{"arch": "nf_resnet", "dataset": "synthesized solo parts of chorales (CocoChorales)", "win_length": 512, "depths": [2, 5, 5], "kernel_size": 3, "widths": [48, 96, 192], "label_smoothing": 0.1}
Rows from block 4 of a small sound classifier, named by matrix and row number. Rows with one number belong to one channel. Each number is 128 + 32 x the weight over its row's rms, rounded and kept within 0 to 255. All counts start at 0.
After each channel's rows are labels from the 100 clips, of 14976, where the channel reaches its highest value: "top examples" is what is common among them. Only what is clearly more common there than usual is listed. The data: synthesized solo parts of chorales (CocoChorales).
# convs0: first 3x3 conv (model.blocks.4.convs.0.weight, 96x96x3x3, standardized in use, each kernel summed), inputs 0-47
# convs1: second 3x3 conv (model.blocks.4.convs.1.weight, 96x96x3x3, standardized in use, transposed, each kernel summed), outputs 0-47

convs0.52 [136 144 124 136 132 123  86 109 133 191 123  91 112 121 200  99 175 117  75 153 179 164 108  89 158 131 149 180 136 109  94  88 118 179 101  86 109 149 118 156  98 106 189 202 152 152  78 143]
convs1.52 [116 147  75  67  77 134 188 219 147 150  69 108 156 145  57 104  91 162 128 157 201 117 138 117 119 134 156 146 111 115 116 124  43 103 122 142 100 151 115 202 147 133 134 114 138 118 111 118]
top examples: bassoon; note A#3; note G#3; note C4

convs0.90 [172  77 158 163 184 121 158 102  95 196 190  95 156 147 170 152  98 136 146 152 183 191 118 153 188 150 148 144 131 158 110 116 141  99 151 148  72 147 158 156 115 102 121 129 113 161 191 114]
convs1.90 [ 77  99 128 160 126 152 142 162 114 164 113 157 149  82 124  80 118 160 151 132 151 110 128  70 110 111 156  75 141  57  99 101  86 111 163  93  71 156 100 159 101  67 141 121 119 101 136  95]
top examples: note G5; flute

convs0.86 [162  59 150  90 140 189 113 123 186 100 175 174 101 122 118 146 178 146 136  88 132  80 145 124 149 141  87 146 139 188 143  81 142 136 129 112 122  77 160 114  91  63 144  89 100 159  61 103]
convs1.86 [116 145  86 106 130 178 196 140 129 143 115  50 128 105 132 148  83 166 110 123 154  73 180 167 122 147 141 123 178 108 136 132  70 125 154 138 144 172  95 139 150 159 137 113 162 104  81 115]
top examples: horn; note A#4

convs0.92 [134 143 142 163 155 117  80 152 114 220 172  46 176 137 133 214 170 146  92 111 177 149 117 161 132 151 114 179 168 169 109 104 143 163 128 130 166 123 122 141 131 115 138 103 136 169 146 145]
convs1.92 [108 124 148 197 115 137 153 174 158 111  92 127 165 100  93 121 139 113 131  81 137 114 135  72 161  55 162 147  87 150 118  74  94 121  74 123  92 174 193 162 140  85 137 103 123 116 155 124]
top examples: note G3; note F3; bassoon; cello

convs0.20 [161 122 161 107 114 159 164 149 176 159 149 117 123 102  81 161 124 112 130 155  48 132  67 171 156 102 138 126 158 141  93  96 146 175 114 149 155 112 106 106  91  85 125 167 100 166 133 117]
convs1.20 [ 89 167 131 140 117 178 115 151  75 117 119  80 122 158  98 107 109 125 125 131 176  86 130 171 129 118 151 139 122 149 172 133  79 127 134 155 146 139 132 149 162 159 182 187 123 127  96 100]
top examples: note F5; flute; note F#5; note G#5

convs0.51 [138  27 176 167 100 120 106 107 149 158 137 119 139 191 144 176 170 145 143 121 143 122  77 144 162 118 154 154 107 183 130 124 178 113 147  85 173 149 168 193 141 180  92 146 136  97 106 170]
convs1.51 [ 71 130 194 128 194 128 103 113 137 125 105  95 107 152 136 133 109 130  98 183 146 110  88 112 163 168  87 148 185 125  83 127 146 115 100 138 162 128  84  81 136 166 136  55 164 180 174 143]
top examples: note C#4; bassoon; note B3

convs0.21 [163 109 130 122  79  91 136 128  86 176 207 141 124 177 139 169 137 137 153 128 144 183 118 166 156 153 131 196 164 154 109 132 172 141 134 135 133 161 157 167  54 159 170 165  97 139 120 122]
convs1.21 [121 156 124  84 116 116 163 113 154 148 100  59 117 148  94 123 156 132 135 170 159 152 123 108 217 131 158 123 154 147 118 163 124 154 151  85 128 136  84 161 138 156 124 155 120 129 140 123]
top examples: oboe; note B4

convs0.80 [171 110 154 138 159 137 140 172  96 161 105 140  94 137 143 106 102 150  37 182 209 136 154 160 126  82  81 157 123 170 120  95 110 170  94 111 112 132  81 136  84 145 121 144 109 167 147 155]
convs1.80 [154 125 115  74  88 171 117 204 110 102 100 154 179 108  48  88 101 121  97 108 102 177 170  83 184  81 178  94  71 140 128  76  85 126 143 157 112 167 151 168  66  82 126 111 117 136  99 152]
top examples: violin; note D#5

convs0.84 [162 112 150  81 206 110 147 124 131 158 168 173  66 117  84 141 140 209 120 175 173 181 191 143 138 145 149  90 129 122  80  99 140  57 139 110 158 127 100 138  83 158 122 140 173  86 104 128]
convs1.84 [150 131 107 111 133 135  54 103 126 154 119 139 178  84 170 145  39 109 100  11 139 145 147 115 148 120 121 153 118 102 118  99 111  96 118 153 187 103 171 129 142 107 152 117  93 128 130  60]
top examples: note C4; viola

convs0.9 [112 188 138 189  73 111 137 135 145 108 122 114 121 168 119  96 140 162 180 134 125 142  35 162 185 156 173 125  97 118 135 147 127 218 130  88 166 129 124 141 130 146 144 139 119 152 143 119]
convs1.9 [108 163  94 190 174  88 183 140 100 182 132 140 167 118 154  95 160 100 154 137 109  99 116 124 126 134  91 134 136  84 174  99 163 196 162 119 128 181 141 120 141 140 135 113 155 104 148  92]
top examples: trumpet; horn; note G5

convs0.44 [127  98 128 151 124 136 113 125  51 222 188 123 186 168 176 155  97 153 131 157 165 141 122 153 128  99 149 126 151 126 130 158 110  78 170 124 102  97 144 100 107 136  62 160 127 115 157 109]
convs1.44 [151  52 146 185 133 106 110  97  94  85 109 149 150 106 125 126 143 151 137  72 101 190 150 105 169  96 162 138 121 158 138 156 119 127  67 140 104 123  94 126  67 109 147 103 101 168 124 143]
top examples: flute; oboe; note E5; note F5

convs0.78 [121 184 119 162 121 116 140 147 159 115 119 111  87 156 153  98 107 160 176 146 147 168  25 152 172 147 211 120  88 122 138 147 116 199 148 104 144 139 143 179 116 121 113 127 109 132 134 113]
convs1.78 [163 174 119 155 166 121 142 141  94 198 138 144 185 133 147  91 125  84 153 136 118  85 108  83 103 142  80 136 160 142 167  94 137 165 163 133 132 167 164 142 113 120 149 151 184 133 212  77]
top examples: note F#4; trombone; trumpet

convs0.59 [166 175 103 153 172 165 127 146 137 143 200 114  93 172 170 184 120 139 136 120 148 112 146 221 168 145 119 118 119 171 139 156 110 141 160 138  82 124 149 141 130 137 140 134 110 108 108  93]
convs1.59 [101 117 173 137 132 114 144 241 129 121 127 123 203 100  86 107 161 135 115  65 134 142 143 117 133  93 116  98 133 139 131 121 123 124 118  99 138 154 160 129  65 104 187 101 145 173 130 124]
top examples: horn; note A#4; viola

convs0.56 [111 124 114 177  81 101 106 131 154 142 145 142 125  83 185 124 195 148 149 111 131 217 140 143 176 140 157 107 124  67 193 129 145 151 113 154 119 128  56 200  74 114 105  80  69 132 111 154]
convs1.56 [109 155 171 100  85 134 122 159 144  69 199 146 152  89 128  85 199 117 167 147 106 169 120 167 137  89 100 120 105 128 162 159 143 140  92 104 140 152 159  79 125  90 163 110 142 113 106 124]
top examples: note F5; trumpet; trombone; note F4

convs0.73 [137  57 111 123 102 165 110 154 128 200 153  88 115 150 109 143 144 113 103 107 145 178 139 144 160 112 117 109 127 154 147 155 141 133 122 130  32 125 127 185 169  93 155 120 130  90  47 152]
convs1.73 [125 206 126  54 106 119 136 148  91  72  92 145 112 102 129 151 103 120 123 118 109 148 110 205 135  96 130 195 155 114 143 153 158 165 145  99 122 101 163  80 129  99 131 142 174 118  89 118]
top examples: trombone; note C#4; note F4

convs0.88 [136 125 128  88 134  32 132 174 105 130 181 174 114 150 175 119 124 165 132 120 141 113 125 155 184 124 154 115 145  34 192  97 154 111 139 108 141 104  51 149  96 141 154 146 116 149 135 146]
convs1.88 [ 97  84 112 160  65  96 138 195  86 196 172 149 116 103 154 145 198 147 100 159 141  91 166 102 122 102 144  83  98 144 122 134  92 148 146 136 160 165  79 147 137 150 138 115  72 127 131 126]
top examples: horn; note D#4; note A#4; note A4

convs0.10 [113 123 136  84 105 141 115 101 107 159 166 147 111 184 177 166 127 136  72 168 100 119 143 171 129 143 103 111 138 163 108 118 148 146 113  64  95 137 158 157  96 121 159 193  66 113  65 166]
convs1.10 [115 124 127 146 116 141 132 108  89 153  63  86 130 134  81 102  78 140 158 152 229 140 104 175 163 140 158 122  86 129 156 115 128 128 100 133 166 140  88 144 147 129 181 131 117 174 142  99]
top examples: trombone; note F#4; note F4; note G#4

convs0.87 [163 173 122 150  80 129 144 173 106 146 136 163 177 150 161 133  63 126 109 137 157 135 141 182 199 116 148 150 103 138 105 121 146 156  99  67  72 112 126 173 100 155 131 108 152 165 124 155]
convs1.87 [121  66 130 123  96 152 138 183 161 122  98 105 142 122 149 134 110  94  84 181  54 109 113  94 130 168 115  48  95  83  85 134 136 139 148 106  96 156 105 181 105 132 114  68 112 165  92 168]
top examples: oboe; note B4

convs0.65 [128 125 121 135 155 149 168 104 159 185 151 107 152 171 135  89  55 124  98 124 152 201 136 190 165  84 153 148 139 195 118 188 122 162 120 102  86 134 165 168 109 110 112 106 175 172 130 103]
convs1.65 [120  93 121 182 163 130 155 144 115 147  66 135 185 138 173  81 181 155 113 193 115 117 127 103  80 129 151 139 114 118 153 128 112 161 147  92 123 130  90 173 151 119 115 110 141 126 125 115]
top examples: note A#3; note B3; double bass

convs0.27 [119  96 132 147 160 109 128 164 145 191 125 140 180 129 119 146  57 160 160 186 182 122 127 120 190 113 151 151 138 136 133 144 125 128 172 127  99 114 155 135 136 107 113 131  98  98  56 129]
convs1.27 [102 111  97 108 122  92 188 160 160 149 150 129 163  71  78 119  89 162  97 122 187  64  82 109 136 148 178 161 140 108 103 134  91  96 146 133 122 111 158 193  95  67 134 108 153 119 170 183]
top examples: trumpet; note A#4; note A4; note B4

convs0.94 [117 125 133 139  94  98 164  70 105 168 157  96 142 148 107 131 134 111 142 201 185 159 155  62 121 141 153 124 108 126 102 106 158 155 143  78 134 193 133 126 104 103 128  93 102 183 164 167]
convs1.94 [ 91  92 161 118 116 123 152 101 109  70 115 127 146 108 120 175 197 153 123 101 137 177 166 111  90 151 116 100 112 132 175  83 164  86 101 106 112  54 117  71 133 144 149 153 117 101 101 151]
top examples: note C#5; violin

convs0.25 [ 85 140 108 150 122 153 189 133 129 153 143 144 128 145 114 174 159 142 132 105 158  95 149 124 179 167 128 137 149 157 149 210 172 198  87 163  96  35 130 172  75 110 110  90  88 121  61 154]
convs1.25 [108 159  95 142 104  70 154 142 124 157 109 126 131  86  85  66 129 132 145 145 116 118 146 170 142 113 156 131  99  98 107 146  76 148 103 187 140 147 176 183 109 185 136 186 180 106  77 125]
top examples: tuba; note E3; note F#3; note G#3

convs0.79 [119 135 170 102 134  67 164 120 148 121 151 139 110 146 139 195  96 131 150 109 166 180 163 142  96  45 101 180 148 123 135 104  97 149  48 128 124 144 104 112 120 102 116 161 120 140  92 151]
convs1.79 [199 169 107 158 118 218  95 140 103 131 130 114 155 119 159 128 112  84 123 112 131 127 148 155 140 156 111 135 104 124 196 165 179 150  84 174 155 120 153 114 189 161 116 146  84 111 104 140]
top examples: horn; note A#4; note C5

convs0.53 [150 138  96 117  95 134 118 100 141 148 127 163 145 156 153 159  99 142 135 154 113 128 185 179 170 113 136 137 134 125 123 170 128 162 101 151  56  98  93 170 126  86  96 135  70 199  80  99]
convs1.53 [ 90  62 167 121 162 168  66 135  74 104 113 135 157 121  93  61  83 175  86 124 111 178 158 181  99  86 174 113 123 202 145 138  86 115 123 139 135 154 118 147 158 145 140 122 100 148 109 138]
top examples: clarinet; note C4; note F4

convs0.13 [ 96  86 157 176 180  71 129  87 109 184  89 107 162 159 177 123 144 123 127 128 170 108  96 131 157 120 188 142  68 126  91 132 153 154 125 149 177 162  86 191 115 175 100 158  85 113 147 137]
convs1.13 [ 90 179 132 169 106 151 193 160 110 113 138 108 127 132 107 119 102 155 101  82 128 188 134  87  85 169 134 154 173 124 113  83 110 146  80 127 102 118  97  93 157 106 155  97 166 159 187 134]
top examples: clarinet; note B3

convs0.11 [124  31 101 120 111 148 119  95 164 208 147  93 115 164  91 111 125 118 129 102 209 173 127 153 159 128  92 131 103 178 155 166 135 148 132 137  31 120 108 158 140  86 104 140 169 137  98 144]
convs1.11 [108 156 138  78 155  97 119  62  73  98  86 165 120  99 135 126 159 129 126 139  96 176 131 165 120 116 120 199 167  64 128 133 114 149 139 104 167  80 148  82 130 133  98 124 149  98 127 107]
top examples: tuba; note G3; note A3; note G#3

convs0.66 [115  72 138 144  98 163 150 113 152 194 165 134 153 159 168 157  85 118 155 158 171 125 152 134 157  95 163 121 140 146 108 134 123  87 109 122 107 149 131 120 158 134 123 108 122 106  95 103]
convs1.66 [106  85 173  81 119 113 174 187 136  88 170 113 126 101 173  96 127 168 115 116 123  69 146 107 138 132 130 117 153 142  63 189 128 105  89 171 103 131 133 113 101  86 148  39 117 207 140 146]
top examples: viola; note D#4; note F4

convs0.37 [126  46 137 119 118 168  64 145  85 146 148 151 171 117 171 179 185 114 172 129  93 115 111 143 103 158 112 124  84 102 172 123 107  91 132  87 122  87 105 139 111 124 125 107 166 135  95 153]
convs1.37 [131 173 122  62 134 135 166 180 156  82 187  85 126 141 156 181 152 170 137 142  89  89 130 133 154 153 158 130 123 107 148 119 119 115  96 147 124 180 122 143 184  79 113  14 118 170  43 161]
top examples: note G#3; double bass

convs0.63 [ 88  50 110  80  71 157  62 125 169 185 131 108 118 159 184 142 163  91 134 171 167 135  88 129 142 203 103  94 119 183 204 168 143 114 158 127  71 111 149 148 142 146 188 107 135 147 106  78]
convs1.63 [119 169 190  98 148 135 133  86 126 149 141 126  79 107 165  98  86 215 133 101 106 118 159 168 124 134 171 128  98 147 144 110 119 111 176 145  73 109 160 156 134 175 166 143 129 193 140 155]
top examples: violin; note C#5; note D#5; note D5

convs0.62 [111  86 162  97 132  98 125 179 118 133 142 145 102 174 193 143  98 126  80 106 152 113 155 143 181 131 109 131 161  66 195 106 129 101 149 131 111 110 126 132  79 151 143 162  95 128 131 158]
convs1.62 [ 97  86  91 193  94 127 128 165  58 207  95 139 141  81 135 122 154 122 143 149 179  87 147 115 122 110 152  91 122 105 171 137  97 172 172 126 139 182  52 154 138 136 134 156  71 132 104  82]
top examples: note B4; clarinet; oboe; note A#4

convs0.23 [125  96 156 202 117  72 140 101  94 173 130 139 134  77 172 171 122 162 137 167 191 194 141  99 177 109 184 130 133  90 106 171 145 140 136 132  77 127 107 173 105 140 118 140 139 149 108 113]
convs1.23 [119 143 162 106 167 108 129  86 144 130 110 161  87 165 165 122  93 153 184 163 128 169 117 118 118 146 179 125 101 102 121 156 136 124 129 122  27 152 129 123 105  88 107 110 121 130 138 198]
top examples: flute; note G#5; note A5; note G5

convs0.3 [139  92 142 135 147 111 128 126 117 181 149 120 199 194 142  93 131 124 128 125 195 135  82 148 158  82 100 119  88 173 171 142 169 156 175 137 106 121 121 190 146 179 116 145 149 125 103 114]
convs1.3 [131 128 174 157 158 117 165  89  80 114 134  99  65 145 109 100  91 124 138 122 122 121 119 110 227 160 163 191 138 166  92 158 116 148 122 146  68 126 139 143 121 117 163 136 181 106 165  97]
top examples: clarinet; note G#4; note A#4

convs0.26 [149 141 100 180 133 128 159 164 149 147 133 141 136 133 151 101  94 156 195 129 187 144 131 144 171  81 145  90 131 106 151 143 151 108 130 120  13  94  75 203 119  90 172  90  70 124 152 113]
convs1.26 [138 142 155  88  99  90 121 162 177 103 221 137 141 133 139 142 105 128 121 118 116  98 148 138 131 182  86 205 154 122 115 148 163 126 101 131 124 137 171 137 124  60 144  43 151 125 165 165]
top examples: trumpet; note G5

convs0.58 [131 157 118 147 128 124 129  28 134 137 139 125  98 137  94 108 136 132 142  74 122 167 137 117 128 144 123 183 100 110 115 143 176 178 114 106  79 201 176 111 150 116 166  91 174 101  65 120]
convs1.58 [114  75 135 144 101 152 117 128 110 143 104 167 122  93 118  85 161 101 193 128 131 143 135 120  94 124 159  90  83 149 181 119 163 131 145 143 156  57  71 124 188 134 146 164  68 125 117 105]
top examples: horn; note D5; trumpet; note D#5

convs0.0 [102 109  59 141  77 141  56  88 149 141 197 112 152 143  96 129 127  65 115 103 175 123  90 118 195 167 119 134 182 125 169 135  87 123 124 127  75 134 113 169 175 111 128 177 127 155  87 160]
convs1.0 [173  84 120  83 149 140 117  93 122 136 171 169 150 135 120 114 132 111 106 125  78 159 157 147 120 148 126 175 174 158 141 144 139 169  96  93 145 104 126  43 104 166 112 141 119  98 121  97]
top examples: cello; note F#4; note A3; note G#4

convs0.6 [131 146 127 129 154 113 113 117  99 122 157  90 124 150 126 166  63 102  97 104 139 130  82 156 170 152 117 146 160 151 128 134 110 208  82  75  94 130 130 107 160  98 167 109 190 153  90 133]
convs1.6 [ 76  42  67 149 137 192 112 140 113 178  81 143 107 145 109 153 111 141 117 160 169 106  89  93 123 167  86 116  98 117 107 130 132  85 174 110 165 128  50 215 131 129 106  92 114  99 114 183]
top examples: note G#3; bassoon; note A#3

convs0.76 [142  34 168 149 139 101 132 151 167 156 126 120 107 120 132 139 110 176 107 109 194 147 125  98 138 150 155 113 106 126 148 124 136  50 142 146 151 155 125 201  80 163 103 133 140 133 121  99]
convs1.76 [154  79  83 153 201 135  82  66 127 145  94 188 150 113  94 132  66  86  85  90 153 182 106 130 116 153  66 149 129 144  77 120 140  89 125 121 194  66 177  91  92 174  98 111 157 111 149 104]
top examples: violin; note A#4

convs0.43 [161  96 137 117 125 135  90 123 170 154 184 108 108 104 135 148 151 160 123 139 114 139 129  93 131 120  97 158 151 161 141 109  93 133 156  62 140 128 126 145  73  27 229 123  95 151 133  98]
convs1.43 [171 153 133 103 104 119 145  96 169 137 173  38  90 144  92 152  89  98 125 152 150 110 152 153  85 154 122 109 199 147  97 113 120 132 160 138 133 187 166 131 102 128 100 121 151 175 110 126]
top examples: note D#4; clarinet

convs0.7 [131  40 127 128 122 169  95 172 152 162 112  83 120 177 122 116 136 121 152 103 125 126 112 118 142 186  91 139  81 179 183 129 147 111  87 146 121  72 164 143 120 141 180 148 163 165  95 145]
convs1.7 [162 150 151 120 255 123 108  95 135 125  59 172 117 169 153 107  93 118 120 145 113  93  72 140 133 149 113  62 109 174  89 149 157 173 211 148 131 148 104 117  98 136  75 137 194 141 173 113]
top examples: violin; note F#4; note F#5

convs0.49 [133 120 176 130  97 129 140 134 149 161 116 100  93 204  70 113 122 128 144 131 147 152  65  89 105  68 129 169  89 185 103 142 151 139 112 114 141 110 153 114 126 158 163 183 154 129 137 171]
convs1.49 [152 137 168 156 202  95 107 135 148  61 103 101 115 195 131  93 163 102 157 174 147  90  98 156 135 126 134  76 172 139 129 132 112 160 146 177 142 121 147 104 116 161 106 130 158 161 143  76]
top examples: viola; note F4

convs0.82 [136 121 136  87 105 105 160 150  74 174 141 173 145 122 168 182 131 136  86 153 172 186 146 124 120 154 143 197 180 110 122 111  90  97 183 118 171 154  63  97 107 131 139 177 123 125 114 127]
convs1.82 [ 99 116  99 133 103 135 135 162  89 177  88 102 118 138 121  92 171 118 176 123 153 146 101 153 107 103 100 154 124  82 206 132 137 112 120 150 160  86 130 128 198 111 128 133 131 111 116  94]
top examples: note D4; tuba; note C#4; note G3

convs0.55 [137 127 143 174 113  81 117 123 107 148 128 156 129 180 118 129 162 155 138 146 162 149 146 145 153  63 150 130 112 144 118 158 128  87 140 126 165 140 114 148 116 139 126 157 112  84 120 100]
convs1.55 [118 111 146 111 138 105 103 111 167 109 123 154 118 151 163 144 101 134 128 100 118 166 140 130 174 112  82  86  76 118  72 114 151  87  75  99 109 126 178 107 127 155 142 160  72 131 142 125]
top examples: note G5; flute; note C#5

convs0.71 [125  83 148  81 138 101 135 175  85 176 121 167 140 144 192 106 132 135  78 145 167 161 196 187 190 154 120 136  67 110 202 163 133 129 135  97  94 108 101 116  81 154 100 164 141 164  62 156]
convs1.71 [148  65 104 128 125 154 104 162  68 106 128 151 134  91 150 103 169 139 129 111  78 167 192  98  65 124 105 155 112 147 147 114 164 158 121 116 139 147 137 144 134 161  99 109  39 141  86 132]
top examples: trombone; note G4; note A#3; bassoon

convs0.14 [131  63 110 167 129 146 100 140 148 160 172 120 142 158 131 172  89 120 201 127 182 134  63 149 202 113 182 129 132 164 137 124 154  67  70 117  99  96 111 177 131 155 112 147 110 114 114 166]
convs1.14 [182 109  99 170 190  87 123 116 149 138 171  98 155 124  98 140 166 154  47 143 146  81 124  84  77 105 135 133 142 127  51 118 110  89 134  81 161  89 177 121 106 131 130  86 116  69  91 162]
top examples: cello; viola; note D#4; note E4

convs0.28 [158 141 124  90 111 181 130  54 117 115 119 179 146 136 214 155 155 198 119 121 179 154 169 159 116 154 157 151 134 132 166 164 132 131 127 100  94 141 175 147 187 162 113 130 167 121  83 137]
convs1.28 [135 148 134 132 105 187 104 126 122 165 117  40 100 148 120 143 138  92 153 144 156  85 119 179 138 163 159 152 119 126 216 143 120 117 128 126 167 131 138 136 167 186 161 146 101 113 102 115]
top examples: note D4; trombone; note C#4; note E4

convs0.5 [146 109 128 133 148 153  59 149 125 114 142 111 178 163 116 147 178 159 149 107 136 145  86 161 167 105 120 132 100 167  77 197 137 154 161  86 117 118  94 140 143 124 109 127 128 118 121 104]
convs1.5 [126 197 103 164 157  68 138 106 130 139 129  88 131 136 207 200 131 167 120 128 147  87 124 164 121  96  98 151  95  61 159  92 186 153 149 132 106 138 173 141 184 117 167 141 175 136 110 114]
top examples: trumpet; note F5; note F#5; note G5

convs0.39 [133 144 134 114 129  97 139  71 102 177 163 117 122 114 204 145 113 177 115 102 190 124 133 118 129 132 185 133 142 132 117  80  93 128 110  96 117 212 116 132 119 132 185  53 108 139 105 121]
convs1.39 [140 112 106  65 125  91 165  51 163 102 172 140  73 164 200 157 109 145  91 140 126 171 126  95 137 160 106 104 180 147  92 164  95 118 126 115 101  70 135 137 121 115 102 134 177 161 166 110]
top examples: horn; note B4

convs0.48 [115 144 132 114 120 110 116  68 144 131 134 159 183 113 165  81 105 151  99 175 126 129 120 192 128 138 122 178 126 145 119 185  97 177 116  79 104 133 143 135  96 154 111 148  80 172 109 130]
convs1.48 [181 186 130 144 106 149 137 145  83  93 123 134  88 124 151 160 126 130 131  91 120 142 155 154 162 139 168 125  74 175 177 118 174 165 123 103  79 103  67  85 169 153 126 149 105  96  88  97]
top examples: clarinet; note B3; note C4; note C#4

convs0.77 [139 107 136  82  85 116  97  89 170 157 179 138  96 128 166 158 172 152 119 117 106 179 114 140 159 139 119 173 173 159 151 124 123 149 171  80 117 127 130 154  75  61 190 127 103 131 143 164]
convs1.77 [156 152 140 103 105 130 145 134 145 165 126  53  80 149 105 113  65  95 108 128 155  91 140 186 126  89 101  81 181 157 123  73  91 176 140 159 120 155 165 137 114 148 112 137 123 144 128 113]
top examples: note D#4; clarinet

convs0.46 [105 126 140 137 141 106 101 103 101 111 154 115 202 172 179  99 156 129 144 121 148 133 101 146 144  79 164 130  95 115 136 203 149 117 185  86 167 143 113 143 128 152 135 190 121 157 117 176]
convs1.46 [ 89 142 117 121  96 123 126 148 119 191  90 115 142  72 104  92  75 144 120  55 112  81 106  87 134 104 127 137 114 116 147 166 142  97 157 197 158 178 121 136 130 102 169 161 155 140  91 149]
top examples: note B4; flute; note G4; note A4

convs0.85 [126 181 120 166 115 164 128 173 121 187  95 139 114 139 151 109 182 142 113 183 187 158 140 168 121 158  93 173 122 155 116 170 126 166 148 134 105 107 173 147  95 140  88 156 153 178  72 123]
convs1.85 [102 126 146 101 150 142 138 152 151 144 103 142 163 159  83  97 132 153 153 130 127 188 108 123 255 130 162 103  94 164 113 117 128 150  91 114  56 158 128 171 133  96 119 137 131 119 110 147]
top examples: bassoon; note G3; note A3

convs0.29 [109  73 161  80 140  84 104 192 114 163 134 145 156 140 133 137 153  96 121 108 156 110 174 196 173 148 115 131 165 103 164 126  90 136 128 132 105  86 132 112 116 151  89 154 147 186  53 153]
convs1.29 [162 101 140 142  88 196  95 126 115 108 147 167 136 180 148 128 170 111 153 150  66 130 182  99 109  93 107 136 106 158 182 126 114 159  96 148 106 152 154 128 198 119 137 155  55 171 118 144]
top examples: horn; note A#4; trombone

convs0.42 [148 141 135 135 146  95 154 120 116 179 133  77 124 131  84 123 144 131 133 204  85 179 113 135 134 102 112 166 120 130  91 104  88 134 154 114 158  89 142  97 145  91 161 166 129 122 154 193]
convs1.42 [ 87 125 141  92  89 109 204 146 151  88 116 126 120 182 101 166 203 187 145 179 152 153 132 113 154  96 194 113 146 109 182 110 102  93  93 126 121 135 119 109 133 104 111  88 102 116  92 129]
top examples: bassoon; note A#3; note G#3; note B3

convs0.40 [176 103 189  45 155 141 128 121 160 161 131 148  73 161 130 161 115 179 162 170 143 185 157 136 118 106 113 112 107 165  92  51 134  98 114 142 181 128  98 144  85 129 136 163 146 100  88 119]
convs1.40 [152 122  95 140 118 162  63 144 144 122 121 114 141  84 136 167 102 106 100  99 169 127 137 141  72 112 102 141 124  89 141 153 113  54 108 180 177 105 184 142 149 127 196 164 122  86 151  68]
top examples: note F5; note G5; viola; note F#5

convs0.8 [103 160 129 190 120 119 117 151 101 135 128  72  96 106  51 109 111 142 115 196  90  71 117 145 154 123 136 124 159 163 127 202 133 159 144 137 154 104 102  78 108  98 148  72 108 152 133  70]
convs1.8 [130 117 148 126 102  99 126 131 184  91 208 171 145  71  92 148 130 109 169  97 110 125  95  72 108 113  80 100 143  86 107 228 162  94 130 162 106  99 149 101 101 142 113 106  74  90 152 144]
top examples: note D5; horn; clarinet; note E5

convs0.91 [155  84 131 145 134 140 122 201  81 165 187  76 128 131 139 161 152 148 110 136 128  83 105 136 144 157 106 132 134 165 135 166 113 182 137  72 159 141  95 148 128 164  95 130 113  86 120 150]
convs1.91 [139 165  79 114 122  79 122 158 182  58 103 120  71 153 125 102  96  88 150  96  98 145 111 130 119  46 110 130 146 124  87 196 136 183 136 127  97 107 186 108 155 153 160 140 166 163 115 111]
top examples: note E4; clarinet; note F#4

convs0.30 [144 148 111 175 123 105 186 121 151 146 145 145 151 194 179 137  75 179 154 185 175 174 138 140 164  71 159 115 141 163  99 130 133 141 155 116  13 142 139 133 127 126 145 146 109 120 114 104]
convs1.30 [111 108 171 142 126 100  96 144 171 180 117 165 128  91 124 117  98 165 147 144 169  95 109  88 128 178 172 115 101 135 154 103 116 112 133 147 113 158 116 185 126  29 173 165 117 111 101 121]
top examples: note B4; note E5; trumpet